python train.py --model="image classifier" --dataset="capsule endoscopy frames (Kvasir-Capsule)" --train_examples=42238 --image_size=48 --crop_scale_min=0.5 --horizontal_flip=true --translate=0.06 --rotation_deg=5 --cutout=0.4 --targets=["finding"] --num_classes=11 --arch="resnet_bottleneck" --norm="batchnorm" --activation="gelu" --depths=[6, 6, 6] --kernel_size=3 --stem="deep" --avg_pool_shortcut=true --widths=[192, 384, 768] --mixing="mixup" --loss="cross_entropy" --init="trunc_normal_002" --residual_init="none" --optimizer="soap" --beta2=0.95 --lr=0.0027 --beta1=0.9 --shampoo_beta=0.95 --eps=1e-08 --precondition_frequency=25 --max_precond_dim=1024 --merge_dims=false --one_sided=false --adamw_lr_other_params=0.0015 --grad_clip=5.0 --magnitude_pruning=0.5 --steps=6200 --batch_size=512 --epochs=75.2 --lr_schedule="linear" --final_lr_fraction=0 --warmup_steps=620 --weight_decay=0.2 --adamw_weight_decay_other_params=0.01
Rows from block 13, named by matrix and row number. Each number is 128 + 32 x the weight over its row's rms, rounded and kept within 0 to 255. All counts start at 0. After the name is the row's rms in percent of the matrix's.
# convs1: 3x3 conv (model.blocks.13.convs.1.weight, 192x192x3x3), inputs 88-95, a 3x3 kernel for each
convs1.65 098 [128 128 128  70 128 142 128 128 128  70 128 128  95 128 128 128 128 128 154 128 165 126 128 123 128 128  84 128 128 128  94 156 128 128 128 168 192 128 128 148 161 122 182 128 168 231 119 180 128  58 143  98 128 128 128 106 128  81 129 209 128 163 128 182 217  92 238 128 180 168  89 128]
convs1.66 104 [ 97 128 128  26 156 128 128 117 135 188 128 202 128 128 130 128  93 128 128 128 152  92 128 152 128 129 128 128 177 193 150 178  63 128 127 128 128 128 128 169 164  70 120 111  90 128 128 128 128 128 152 128 128 128 145 160 128 128  68 128 128  91 128 147 128 128 112 128 128 128 151 128]
convs1.67 096 [128 234  97 151 127 111 178  85 195 128 128 128 128 128  56 147 128 174 140  96 118 128 128  83 207 221 128 143 128 128   0 128 128 132 154 128 148 128 128 195 128 135 108 128 128 128 128 128 128 189 128 190 128 128 128 128 128  84 112 128 128 128 128 128 128 127 113 128  86 128 128 135]
convs1.68 104 [128 128 128 128 128 124 247 110 128 128 111 128 128 128 128 149 119 192 162 129 110  97 128 128 128 128 128 128  68 128 111 132 128 128 128 128 128 133 128  56 128 150 128 128  93 202 175  67 128  77 149 128 123 138 128 130 128 128  71 191 148  87 128  86 109 128 162 128 100 115 128 128]
convs1.69 099 [128 128 128 140  83 128 113 128 189 128 145 109  83 128 128 128  76 114 186 128 128 128 128 128 122 128 128 128 171 128 128 128 182 134 128 128 128 109 128 128 198 128 128 128  62 128 128 128 100 128 128 146 128 170  96 128 128  90 128 128 128  98 171 143 128  94 128 128 122  86 151 128]
convs1.70 099 [128 128 249 109 128 170  49 127  70 128 128 128 100 128 106  54 128 128 128 128 128 128 128 120 128 128 136 172 183 139 128 128 149 128 128 146 151 128 128 128 116 128 128 128 128 128 128 128 159 153 171 180  71 128  85 128 128 183 167 128 128 128 128 183 128 128 138 111 103 134 128 195]
convs1.71 102 [128 128 170 128 121 128  93 100 141 128  38 128 128 128 128 128 173 128 128 147 142 128  42 159 175 128 134 128 128 128 128  39 128 128 128 128 159 128 144 128 128 128 153 221 128 128  84 128 128 146 138 128  99 128  58 128 128 128 128 128  84 128  70 145 128 169 128 128  48 128 126 128]
convs1.72 097 [128 128 128 128  97  75  66 124 128 128 128 197 128 161 128 128 128 132 128 149 128 128  82 128 128 135  51 187 163 128 128 180 188 128 203 128 128 128 153 140 128 128 128 130 144 128 128 102 150 125 128 218 128 128 218 169 151  60 169 128 174 143 207 125 128 164 128 194 128 121 128 128]
convs1.73 102 [128 128  88 100 128 136 128 114 128 128 173 116 128 128  73 128  93 116 144 128 128 128 128 128 128 128  66 128 128  94 128 128 128 120 128 100 128 128 128 128 128 128 128 137 153 128 128 133 107 113 128  92 139 113 134 128 185 179 141 135 128  67 128 128 128 160 112 128 181 182 128 128]
convs1.74 101 [128 128 199 128  78 128  90 124 164 128 128 128 128 118 198 213 170 128 103 128  65 132 128 128 241 128 159  84 108 105 128  81 128  96   3  86 145 128  78 176 128 133 128 128 234 128 128 116  87 128 128 128  74 128 128  71 128 128 128  78 101 195 111 128 105 110 128 128 129 128 128 128]
convs1.75 094 [128 141 140 162 128 128 128 128 128 128 236  62 152 128 128  45 128 128 128 145 180 160  78 230 179 128  95 128 128  86 128 146 128 128 128 128 128 128 128 128 128 128 128  72 128 107 235  74 205 135 131 131 131 128 117 149 128 128 128 128 128 128 128  71 186 128 128 158 101 195 116 138]
convs1.76 099 [128 128 128 128 139 172 128 128 166 117 128 128 220 101 229 105 128  95 123 128  60 128  51 128 199 131 173 128 128  74 128 103 111 106 125 128 194 161 128 128  94 128 123  93 128  74 128  88 128 109 128 128 168 128 128 128 136 124  83 128 128 128 128 133 128 135 128 173 185 128 128  70]
convs1.77 091 [125 128 128 124 128 128 128 139 128 128 128 128 128 142 128 123 128  93 128 155 128 138 165 128  38 128 128 128 128 128 138 128 117 128 128 128 128 128  92 159 128 186 128 128 128 128 128 108  87  90 128 128 150 128 124 128 168 128 128 128 108 128 128 128 128 176 128 128 128 128 128 183]
convs1.78 103 [168 128 128 128 128  34 130 183 128 155 128 107  98 128 128 199 142 128 128  83 128 128 112 155 113  78 185  91 125 141 128 128 128 128 128 128  98 101 128  75 102 128 191 175 177 128  98 115 128 128  66 128 214  95 128  82 128 128 128 152 130 128 125 128 128 140 155 128 128 128  95 128]
convs1.79 096 [128 128 128  86 128 121 128 121 128 128 204  91 128 103 128 128 103 197 134 103 128 182  74  91 166 128 109 128 128 128 164 128 128 120  89 128 231 128  82 187 145 128 128 164 128 188 128 128 128 128 128 141 141 168 162 128 223 128 128 128 170 128 118 149 255 137  90 128 128  95 128  99]
convs1.80 096 [144 128 128 128 118 185 128 128 128 111 128 208 128 147 100 128 128 113 128 128 128  68 121 128 150 137  74 171 191 229 128 128 161 144 128 128 128 133  84  35 128 128 128 106 113 128 128  98 144 128 128 128 172 103  90 128 128  71  78 128 128 128 169 128 128 200 144  98 128 128 172 128]
convs1.81 104 [128 128 163 128 128 198 129  88 128 142 172 128 128 122  88 128 128 107 128 167 128 128 128 128 128 147 128 128 218 128  89 128 128 134 150 128 128 128  80 131 128 128 128 128 156  63 128 116 128 109 142 151 151 128 141 128 145 128 134 145 128 128  72 128 128 105  71  69 128 156 128 128]
convs1.82 101 [139 128 128 145 128 104  83 125 128 171 128 128 128 159 115 128 128  61 153 128 177 128 128 177 128 128 128 149 184 128 128 146 128 128 113 128 128 128 128 128  52 165 161 214 166 128  99  86 128  92 128 128 128 128 128 140  78  68 128 128 128 128 106 147 128 201 128 128 128 128 128 128]
convs1.83 099 [ 51 128 129  83  78 128 128 128  92 236 128 135 128 169 142 128 131  78 149 128  97 143  98 153 128 107 128 152 111 197 128 128 185 131 185 128 191 204 194 128 146  31 128  63 128 128  81 128 169 132 196 128 128 102 128 123 128 128  95 128 128 128  62 157 128 180 128 135 128 128 128 197]
convs1.84 099 [128 128 128  46  96 171 117 128 164 128 128 128  90 128  65 153 112 128  90  98 128 128  72 179 128 128 128 128 128 128 128 128 185 122 128 128 128 128 128 124 128 128 113 121 170 128 128 128  84 128 147 142 110 138 128 128 128 104 128  32 128 128 128 119 128 128  99 128 174  96 138 128]
convs1.85 096 [ 92 158 128 128  69 128 128 128 128 128 128 128 128 128  84 128 128 128 109  95  89 124 128 105 131 128 128 141 128 128 128 128  61 128 128 128 128 174 111 128 128 128 137 128 154  93  46 128 128 128 103 157 158 128 128 128 144 128  80  36 128 128 128 155 128 128  94  95 101 128 128 120]
convs1.86 100 [120 136 128 128  70 128 128 109 179 128 128 105 128 128 120 128 128 128 150 128  85 128 116  45 128 128  69  60 128 128 111 108 222  73 128 128 128  98 128 128 128 128 106 128 128 108 153 128 128 128 128 111 128 154 180  42 172 128 128 128 170 128 128 146 111 128 128  27 128  98 128 128]
convs1.87 101 [128 128 128 128 173 128 128  84 128 155 128 128 128 128 128 128 128 133 128 128 128 128  59 128 128 108 128  79  67 128 128 128 105 128 128 128 128  66 128 128 155 104 104 183 109 128 128 195 128 148 166 143 167 191 128 133 128 157 222 105 125 179 128 128 128 171 128  63  93 128 230 107]
convs1.88 093 [128 143 128 174 128 128 128 128 169 255 147 156 188 128 142 128 155 199 128  95 107  96 128 128 128  84 128 128 128 128 104 128 128  45 128 128 128 128 128 128  95  88 156 128 128 164 128 130 128 140 128  95  71 213 235 173 128 128 166  99  87 128 128  49 128 128 163 128 128 175 225 128]
convs1.89 100 [128 128 128 128 128 128 103  63  71 162 128 169 128 190 128  95 128 128  69 115  70 128 128 128 128 100  63  96  75 128 185 142 128 128 169 195 130 128 118 141 128 128 128  47 128 128 128 182 128 128 128 189  75  85  86 163 128 128 128 146 138  98 102 128 141 116 128  97 155 131 158  73]
convs1.90 090 [128 128 128 128 121 128 128 128 143 222 128 128  78 128 128 128 128 128 128 128 128  99 128 115 128 128 128  94 128 128 128 166 142 152 128 128 212 128 128 128  35 128 128 163 128 128 128  71 127 128 128 128 136 138 128 128 128  91 175  92 160 112 128 128 128 128  67 128 137  92 155 128]
convs1.91 101 [128 128  65 128 128 148 128 128 163 128 128 128 147 128 176 128 194 128 128 137 105 166 177 128 178 195 128 128  88 128 145 128 128 127 128  67  90 128 128 128 118  64 128 128 128 128 128 128 128 128 128 128 128 103 128 128 128 112 159 128 128 128 128 128 148 128 128 137  94 141 128 161]
convs1.92 102 [121 128 143 128 153 138 128 128 110 128 102 180 103 134 128 128 128 128  57 106 153 128  69 128  73 130 215 174 128 128 128 128 128 128 254 164  95 156 124  63 128 128 131  73 144 211 192 160 128 128 136  57 128 128 134 128 111 128  25 142 128 128 233  90 128 107 121  68 128 128 128 128]
convs1.93 099 [128 188 225 128 128 151 145 128 217  49  94 118 128 128 118  63 128 147 128  97  72 128 146  83 128  88  13 128 128 128 128 105 156 128  78 124 128 125  76 128 128 181  83 128 128 115 128 128 103  88 128 151 128 123 101 128 128 155 128 105 137 144 128  68 162 128 128 127 114 128 128 112]
convs1.94 097 [128 128 128 138  89  96 128 128 128 128 128 181 128 128 165 128 128  75 128 114 108 128 148  88 128 105 121 128 215 128 200 128 128 173 185 128 128 143 106  87 171  40  18 136 121 128 128 120 128 128 133 128 131 153 128 128 153 104 128 128 128  69 128 128 128 128 128 108 128 195 128 128]
convs1.95 097 [128 128 128 128 128 136 124 172 142 128 128  86  61 138 128 102 130 128 128 128 128 128 128 128 128 128 128 128  87 128  71 128 128 128 132 122 144  96 145  98 217 128 128 138 128 128  92 175  31 128  61 128 128 128 128 128 111 146 240 128 165 178 129 128 128 128  93 170 128 127 192 114]
convs1.96 097 [183 203 128 128 132 170 128  90 128 128  66 104 128 128 128 128 128 118 128 112 203 128 128 128 235 128 128 132 128 128 128 167 124 175 183  71 128 113 128 190 128  68 189 127 212 128 128  84 128 151 153 199 128 199  78  77 114 172 108 103 128 128 128 116  72 128  86 128 128 128 125 128]
convs1.97 100 [128 128  54 123 128 128 128 128 128 128 176 117 128 217 128  99 135 128 128 128 128 128 170  57 128 128 161 105 128 167 128 133 173 172 128 106 128 128 164 158 139 128 128 153 128 128 128 128 128 110  73 128 163 128 106 128  13 128 128 128  98 105 130 128 171 136 128 128 138  71 103 152]
convs1.98 101 [139  70  47 128  87 128 156 128 189 108  56  30  85 128 103 128  72 128 128 128 128 128 104  91 128 127 128 143 175 128 128  96 128  86 180 128 145 166 157  96 128 127 128 176 128 128 128 144 128 128 109 181  55 198 128 132 128 128  58 128 128 160 151 128 243 128 194 128 109  21 128 128]
convs1.99 098 [128  71 128 128  88 128 128 248 163 117 176 177 128 154 126  96 128  78 128 143  72 162 128 128 128 183 177 139 117 134 128 128  93 128 128 128 146 100 149 128 115 128 100 132 128  92 128 151 122 139 119 190  68 141 128 128 178 178 128 128 128 128 113 135 129 128 128 158 128  80 176 128]
convs1.100 092 [128  30  60 128  49 138 128 128 128 129 128 128 206  98 128 133 202 163 128 128 127 165 134 227 128 128 197  60 128 128 107 127 128 128 128 123 101 210 115 178 128 198 128 119  84 111 128 128 105 128 116 107 105 128 128  51 125 135 125 128 128 150 128 128  56 128 128  92 128 166 128 128]
convs1.101 106 [246  63 128 201 156 128 128 128  39 128 159 144 176 113 128 128 122  96 128 114  90 164 145 128 128 137 122 128 128 128 128 128  85 185 128 128  91 134 147 128 155 158 128 130 128 144 128  88  84  86 128 176 191 113 131 128 131 128 128 128 175 110 102 127 128 159 128 117 128 128 128 128]
convs1.102 099 [ 61 128 103 128 128 128 128 128  58 153  63 128 150 175 107 128 153 131 128 235 121 128 128 106 128  87 152  68  61 128 128 128 142 128 128 128 128 147 195 207 115 128 134  90 138 128 128 128 128 128 168 128 100 128 128 148  99 128 128 102 104 128 128  97 128 187 154 128 128 204 161 128]
convs1.103 097 [128 178 128 128 184 128 128  99 128 128 128 128 128 114 112 150 128  92  73 128 137  92 128  72 132 128 128  94 128 128 128 128 202 141 128 128 147 128 128 139 132 125  82 128 128 128 133 160 149 107  63 181 128  74  15 128 111 120 128 128 108 127 128 117 128 128 110 128 128 128 128 125]
convs1.104 101 [194 151  46 164  92 155 128  97 128 157 169 128 128 157 137 146 128 128 128 104 128 128 128 128 128 128 128 128 128 128 204  92  64 128  85  83 128 128 159 128 126 128 128 128  63 128 128 128 128 171 128 128 127 165 159 118 128  78 133 128 130 174 189  80 162 128 151 128 197 118 105 127]
convs1.105 094 [128 128 171  75 106 123 118 128 196  99 115  77  51 128 128 141  88 175 115 161 128 112 128  67 107 128 128 161 128 204 128 128 163 154 150 197 180 167 128 128  40 128 128 132 128 115 142  90 128  63 113 128 128  75 128 104 128 128 147 128 144 128 195 128 128 128  46 128 131 129  67 128]
convs1.106 101 [128 128 128 144 105  82 162 128  65 163 128 128 128 128 128 149 128 128 128 168 128 128 128  80 128 128 128 128 180 128 128 128 118 157 128 170 128 165  97 128 128 117 128 128 128 111  60  93  57 128  83 147 193 198 128 128 128 128 128 103 128 128 114  76 122 131 128 136  97 100 116 128]
convs1.107 098 [128 128 128 115 116 128 128 128 156 128 142 149 156 168  61 128 128 151 128 128 102 166 134 128 230 128 128 128   7 139 128 110 128  83 128 128 145 128 161 209 176 154 128 128 152 128 163 229 128 128 149 128 128 128  17  72  61 128 128 133 128 128 128  93 195 128 128 192 154 220 134 177]
convs1.108 098 [ 90 137 204  39 128  68  89 128 110  52 128 128  88 128 104 128  77 100 128 128  61  81 185 128 129 205 128 128 148 164 128 128  64 125 128 105 147  34 164 128 128 128 128 193 128 128 149 198  62 128  84 128 128 196 166 128 173 128 128 139 128  78 128 157 128  88 128 128 178 128  47 128]
convs1.109 104 [128  67 162  64 128 128 170 128 128 128 128  52  84 128 139 168 128 139 116 128 167 130 108 128 128 128 120 128 156 128 121 128 102  90 132 117 166  80  98  54 128 128 128 203 101 184 175 188 128 128 128 223 128 166 126  41 128 109 132 128 157  82  81 128 128 128  74 128 128 128  82  98]
convs1.110 101 [128  70 128  31 128 128 128 128 128 128 128 128 163 128 128 128 128 128 128 129 160  90  78 128 111 128 154 128 128  99  75 127 216 152 146 128 128 128 161 128  80 128 141 128 128 128 137 128 128 113  83 128 128 128 174 199 128 118 128 128 128  57 128  60 128 128 128 128 128  87 148 128]
convs1.111 103 [128 128 114 101 142 127  97 128 149 128 128  19  97 128 128 114 128 109  97  90  76 110 128 105 128 205 128 103 128 128 128 199 128 109 128  47 153 128 114 128 128 128 175 204 128 128 135  72 128 128 117 128 116 128 149 128  67 128 204  95 128 128  97 171 128  69 128 129 128 176 142 124]
convs1.112 101 [128 128 150 128 128  86 128 128 103 128 133 128 128 128 142 167 140  80 103 128  87 157 128 128  87 218 128 128 128 128 128 128  81 239 128 128  53 128 128 166 128 128 107 128 128 128 222 145 110 107  69 128 128 157 128 128 121 128 128 128 128 123 128 128 128 128 128 132 156 128  71 128]
convs1.113 102 [130  75 128  24 128  76 128 128 128 136 199 150 138 128 128 128 183 179  89 157 111 128 132 128  93 128  87 128 125 128 197  34 184 128 205 128 128 128 128 128 115 207 175 128 193 101 128  90 128 131  98 128 184 128 128 141 164  97 210 207 192  82 215 128 156 128  81 128  54 162 140  83]
convs1.114 103 [ 78  85 105 129 192 182 128 128 165 128 128  86 174 128 128 128  63 128 128 154 128 128 128 207 144 128 215 128 128 101 100  97 128  88 128  92 128 128 181 128 113 148 128 132 125 136 153 128 128 128 128 128 126 102 128 128 128 128 128 128 222 104 128 108 128  72  90 162 128 128 128 108]
convs1.115 103 [128 128 128 128 125 128 128 128 128 128  80 128 128 166 171 118 160  90 128 128 199 128 130 128 128 150 170 131 128 128 128 128 150 128 128 123 128 128 133 165 128 128 189 223 128 128 134 231 128 128 128 127 128 128 128 128 128 113 128 129  62 128  92 128 128 128 131 128 190 128  31 208]
convs1.116 101 [128 170 128 128 128 128 128 167 128  67 101 128 128 186 128 128 107 140 128  75 132 230 128 128 178 187 180 235 128 128 128 128  12 128 128 128 140 103 128 128 213  49 128 128 216 128 233 128 128 128 144 128 128 104 108 128 175 193 192  40 128 128 128  98 128  85 129 211 128 128 128 128]
convs1.117 097 [128 128 166 128 128 199  80 169 128 128  97 136 105  91  62 128 155 109 128 128 144 137  80  83  47 126 128 106 128 128 128 128 128 128 138 128 124 128  90 128  82 128 145 147 128 134 128 188  85 114  14 128 143 121 127 128 128  49 128 128 128 102 128  95 128  52  56 128 197 168 128 128]
convs1.118 105 [128 201 122 102 128 102 128  81 146 128 128  97  93 128 128 128 113 128 159 172 128  82 133 128 106 132 138  71  86  92 128  65 109  81  93 128 102 113 128  87 136 164 107 177 128 128 128 128 128  99  56 128 166 128 128 128  87 128 118 128 162 152  85 128 153 128 117 128 101  74 192 150]
convs1.119 097 [128 128 128 176 128 146 128 144 181 128 128 154 244 144 170 154  93 128  82 128 147 128  61 231 128 128 227 128  46 128 128 128 128 128 180 163 128 128 178 128 128 128  72 113 128 128 108 172 128 128 166 128 128 128 128 128  73 117 128 128 135 101 128  74  71 128 174 156 181  97 233 192]
convs1.120 098 [166  98 128 128 128 128 128 128 233 120 128 128 128 128 128 114 128 208 213 128 128 180 125 128 198 146 100 137 131 128 128 131 128 111 128  49 128 128  85 128 128 128 134 128 112 163 180 128 126 115 124 205 128 159 128 119  88 128 128 128  80 128 168 128 133 128 128 128 160 128 128  87]
convs1.121 100 [128 179 181 128  53  87 128 128 128 128 110 128 128 160 164 128 128 128 109 128 128 128 128  39 128 128 178 160 128 128 128 103  84  68 128 121 113 128  73 128 128 139 128 128 128 125 142 189 191 128 128 128  87 130 128 128 128 128 101 105  16 154 128 128 128 184  90 248 128 128  67  78]
convs1.122 105 [128  59 182 128 150 110  80 120  50 128 128 128 160 128 217 128 128 128 128 128 128 128 148 128 128 100 162 109  56  98 128 128 171 128 176  68 168 128 128 168 117 124 128 196 128 149 128 134 128  55 125 128 188 126 128 128 115 128 109 106 191 128 128 175 174 101 149  96 128 189 128 128]
convs1.123 105 [128 128 100 128 128 128 211 186 216 128 141 144 128 145  48 128 102  75 179 136 201 128 128 124 128 128 128 165 140 104 128 128 149 144 128 124 155  59  94 128 169 128  66 128  15 152 128 128 128 126 128 143 170 128 151 128 247 128 161 128 168  58 140 128  79 128 128  89 113 165 150  64]
convs1.124 104 [167 128 128  88  90 128  77 108 160 247 136 128 128 128 124 136 128 128  83  57 128 161 187 128 128 128 128 128 128  81 128 146 160 163 128 128  86 128 128 165 125 102 128 128 128 160 168 138 128 128 128  86 128 129 128 198 128 163 128 187 128 128 117 128 128  59 128 156 198 210 101 128]
convs1.125 111 [135  53  73 183  82 128 180 128 128  91 128 117 133 121 162 129 128 145 128 128 191 168 128 123 128 128 155 128 128 105 128 145 143 161 157 128 128 128 128 106 128 160 163 134  78 198 100 128 136 128 128 128  81 128 127  41 173 128 128 101 170 149 166 128 128 128 189  60 128 200 122 128]
convs1.126 096 [128 166 188 114 193 128 128 154 149 150 128 170 115  96 128  86 128 128 128 151  58 128 128 111 128 128 128 128 174 163  70  34 128 128 101  61  59 128 128 128 128 102 128 128 128 128 128 160 123 128 158 128  88 159 148 135 128 128 169 128 123 201 128 128  91 128 128 128 128 152 181 128]
convs1.127 106 [102  94 128  90  56  63  78 105 128 128 128  94  97  53 131 128 136 138 128  70 100 128 203  88  87 112 166 192 128 128 183 173 128 128  85 132 128 159 128 128 128  83 128 128 159 128 188 171  63  65 128 128 188 128 128 186 128 128 111 128  89  98 128 128 128 157 111 110 148 128 128  88]
convs1.128 089 [128 128 128 128 128 190 113 128 165 206 128 128 128 128 188 137  74 110  92 128 128 145 144 128 147 248 151  90 128 128 187 114  60 137 128 128 128 128 145 128 180 128 128 104 128 117 128 120 128 128 182 152 128 128 131 169 165 119 128 128 101 128 128 128 128 128 128 128 128 128 137 177]
convs1.129 103 [177 128 168  95 128 122 128 128 129 128 164 119 173 173 116  82 141 107  61 128 128 123 128 121 128 128 113  96 159 128  77  77  98 128 128 128 128  72 138 128 128 128 180 128 128 121 128  78 167 128  65 128 128 142 128 128 128 128 132 128 128 128 128 101 128 130 128 128 128 128 128 128]
convs1.130 101 [128  94 128 142 181 128 128 128 170  51  60 128  84 128  48 128 128 128 129 155  84 128 152  57 115  74 128 128 128 138 128 107 128 187  92 128 128 128 193 178 102 128 128 163  59 128 128 128 218 128 128 128 117 128 128 191 105 128  90 121 128 128 160 128 128 128 128 150  88  56  49 128]
convs1.131 102 [153 183 128  91  39  75  80 128 128 128 128 128  82 143 128 128 128  95 128 128 128 128 108  83 128 128 104  87 115 128 159  83 116 126 131  88 128 128 128 128 192 108 179 138 209  56 149 137 128  96 128 128 148 128  85 128 100 128  62 175 128 137 131  50  74 128 128 128 128 135 201 128]
convs1.132 098 [137  79 147  44 113 128 128  52 128 128 100 128 128 128 128 119 128 128 128 186 128 181 128 128 128 128 110 128 122 121 122 128 128 128 116 113 128 115 128 128 128 128 128 149 128 102  89 128  28 105 165 128 128 128 128 128 128 128 128  61  21 128 128 128 128  81 168 132  74 128 153 140]
convs1.133 097 [128 150 110 128 130 132 109  92 147  95  92  64 128 128  84 128 128  74 183 133 143  16  76 128 116 106 105 116  72 128 128 160 108 128 128 130 128 128 128  88 128 128 128 128  98 128 128 128 128 128 128 167 194 170 128  90 118 229 128  53 143 128 103  86 215 236 128 128 128 128 128 106]
convs1.134 103 [128 128 128 128 128 128 128 128 142 126 128 128  95 128 128 183 128 128 128 128 128 128 141  75 149 128 128 134 122 128 128 157 159 128 106 128 170 121 164  76 128 182 128 128  42 136 128 109 126 128 128 147 188 176 203 179 128 128 128 128 166 128  59 128 234 168 119 128 128 128 201 202]
convs1.135 102 [128 186 182 128 116 128 128 128 128 128 116 114 184 168  69 128 155 181 128 128 128 128 151  88 132 128 128 146 128  82 128 128 150 128 146 136 128 117 125 128 128 128 128 128 128 110 173 128 109 128 128 128 121 128 146 161 148 128 179 128 128 128 128 128 128 125 103  63 128 128 128 148]
convs1.136 104 [120 128 128 128 128 145 128  62  63 128 128  73 128 128 101 128 153  62 128 128 128 128 128 209  77 114 162 128  90 172  92 128 128 128  63 128 128 128 128 128 203 128  70 128 128 128 128 128 128 128  90 128 128 155 173 143 128 128 123 128 108 128 128 158 128 128 128  54 166  56 128 129]
convs1.137 098 [128 128 128 128 128 128  82 128  95 172 128 128 112 153 128  86  91 130 155 113 128 123 128 128  89 117 107  91 128 172 103 100 128  40 128  74 128  42  63 113 158  71 185 128 128  85 128 128  99  67 128 128 128  57  17 128 128 156 128 128 128 128 128  56 128 128 128  50 128 128 130 128]
convs1.138 103 [ 96 128 163 133 147  89 128 128 167 128  20 115 128 107 156 142 184 128 128 128 128 135 136 128 128 155  87 128 128 128 108  69  70 125 128 104 195 128 128 116 128 112  10 163  91 128  68  76 128  81 128 128 128 140  85  75 128 128 128 103 129 128  84 128 128 128 171 128 128 202 125 128]
convs1.139 104 [128 118 213 125 139 128 122  57  59 116 128 183 125 120 128 128 128 128 128 128 139 128 128 128 128  86 123  14 128 128 128 114 212 160 210 168 108 128 128 128  67 102 128 128 122 118 128 128 128  42 136 128  57 151 197 137 171  70 170 128 128  73 128 110 128 113 131 128 230 127 128 128]
convs1.140 100 [128 128 128 128 128  91 113 128 159 128 128 104 128 112 135 128 180 136 128 124 125 128 128  85 109 128 102 174 230 128 174 128 115 124 128 118 186 123  88 163 128 128 143 128 128 128 128  87 128 209 128 178 128 151 131 117 136 128 128 111  80 155 128 128 113 112 148  52 113 128 128 133]
convs1.141 099 [128  49 128 128  87 179 112 128 128 128 117 128 128 105 169  90 128 128 128 128 104 188 139 128 128 128 118 141 120 167 128 128 131 128 109 128 128 128 128 128 128 128 128 234 128  72 128 128 128 139  85 128 122 219 128 105 104 128 201 128 159  96  81 128 146 159 139 128 121 181 134  70]
convs1.142 100 [128 161 157 128 196 151 128 227 128 128  91  90 159 197 128  79 128 128 105 165 128 144 126  75 128 128 190  79 128 181  68 162 128 128 177 128  53 128 128 128 128 128 128 144 166 130  66 166 119 128 194  53 128  68 110 128 174 108 128 128 128  55 128 128 128 128 170 157  93 172 128 128]
convs1.143 099 [128 128 128 156 128  97 182 128 128 128 128 128 128 128 128 128 128 128 128  95 128  84 128 102 128 128 125  62 152 128 118 128 126 128  75 128 128 163 165 124 145 128 180  98  88 128 185 184 128 157 166 128 128 184  58 157 138  96 169  57 149 128 128 128 103 128 128 128 128  44  89 128]
convs1.144 105 [128 126 102 136 130 178 177 161 128 128 117 128 128 186 113 118 119 112  60 152 128 128 128 128 138 165 128 128 152 128 128 120 176 128  55  98  91  68 160 131 174  72 232 128 169 194 195 170 171 128 128  80 128 128 188 118 127 181  39 145  83 114 128 128 128 113 128 128  71 168 128 128]
convs1.145 108 [128  98 128 128 128 125 128 128 128  68 128 128  38 128 128 165 128 128 151  23 128 144 128 128 123 128 214 128 128 167 105 126 128  56  91  87 128 128 128 128 128 167 104 162 128  51 185 128 107 128 137 128 128 128 128 128 206 128 133 128 128  64  38 128  84  92  89 128 128 128  89 153]
convs1.146 100 [128 164 193 128 128  70 128  84 122  59  61 128 249 175 128 157 140 166 128 128 128 113 128 102 119 128  74 128 128 158 128 128 128 196 128  79 113 132 128 128 128 128  86 128 113 128 128  50 128 128 128 133 128 128  58 128 128 120 136 188 124 128  98 128  49 128 181 175 144 128 209 205]
convs1.147 095 [128  85 128 128 176  77 128 128 128 128  69 128 128 139 128 145 128 128 128 128 111  92 180 135 180 128 128 135 150 128 128 139 143 109 128 128 128 128 101 233  82 128 128 128 128 128 122 149 128 186 128  99 128 144 128 120 128 128 128 128 194 173 128  52 137 131  91  57 128 143  93 128]
convs1.148 098 [128 110 128 128 160 128 167 117 128 128 128 118 128 128 128 128 119 128  59 152 152 128  31 128 145 128 100 167  28 128 109 128 161 128 128 151 196 128 128 151 128 126 128 128 109 128 128 128 122 128 142 128 128 155  77 128  72 128 128 128 128 128  86 128 128 178 128  40 128 128  94 165]
convs1.149 107 [218 128  86 128 125  60 128 128 128  86 135 128 206 144 120 128 170 128 137 180 128 164 177 128 146 130 140  83 128 122 128 128 128  26 128 103 128 128 128 128 128 128 134  94 169 128 128 128 134  89  93 128 106 128 195 110 100 216 128 102 128 189 128 128 136 128 128 128 128 128 128 128]
convs1.150 097 [128 136  67  84  70 128 185 128 135  64  62 128 128  87 128 144 128 128 128 115 112 106 128 128 109 105  69 128 128 128 128 185 128 160 128 159 128 100 128  78  49  99 128 128 128 193 149 128 100  49 128 128 128 128 121 161 169 188 213 128 128 128 135 128 128 128 128 128 128  77 128 128]
convs1.151 100 [ 83 132 165 128 128 128 164  96 128 128 128 128 148 114 109 128 152 128 181 128 128 128 128 142 128 128 128 147 155 128 116 128 176 128 128 124 128 128 148 102 128 128 128 128  69 228 128 128  92  74 128 128 108 128 204 120 128 186 155 210 128 179 128  90  59  92 120 128 198 128 168 128]
convs1.152 105 [190 131 128 123  86 128 149  58 128 128  59 128 170 143 128 133  62 166 128  60 119 170 128 101 127 219 128 139 128 128 178 128  61 128 130 163 121 128 128 171 152 128 128 154 128 128 142 186  56 171 109 118 124 128 120 102 134 184  89  74 128 128 128 128 128 111 128 128 174 128 128 128]
convs1.153 096 [128 122 128 128 180  81 128 195 151 128  98 128 128 128 128 128 128 128 128 136 128 128 128 128 128 128 128 128 128 128 176 174 128 198 226 210 128 128 128 122 128 128 123 128 128 128 128 128 120 128 128 128 119 128 128  94 138 128 128 170 128 187 128 138  86  44 128  96 128 129 112 128]
convs1.154 103 [ 61 161  66 105 118 128 128 129  91 118 128 128 128  96 128 128 128 128 128 128 128 186 128  90  89 128 101 149 128 153 142  41 128 128 170 128 131 107 241  88 126 145 162 128 128 128  84 128 128  38 128 136 149 128 128 128 159 105 128 128  94 128 128 128 145 180 128 128 128 128 128 133]
convs1.155 099 [114 128 128 128 128 128 128 227 135 111 128 165 128 128 128 128 128 181 113 101 139 105 128  70 128 128  76 166 145  61 164 191 135 128 128  68 231 122 188 128 160 117 128 118 128 151 116 174  16 192 128 111 191  71 128 147  79 114 163  50 128 120 159 128 128 128 189 193 150 128 164 128]
convs1.156 106 [171  78 117 168 128 128 105 128 128 150 128 128 128 128 128 182  87 128 128 128 128 128 132 125 128 128 146 180 128 128 128 128  86  54 128 103 112 206 158 127 128 117 128  88 128 128 128 128  77 122 128 103 128  94 128 125 227 124 118 172 204 128 129  63 128 128 128 128 128 113  85 139]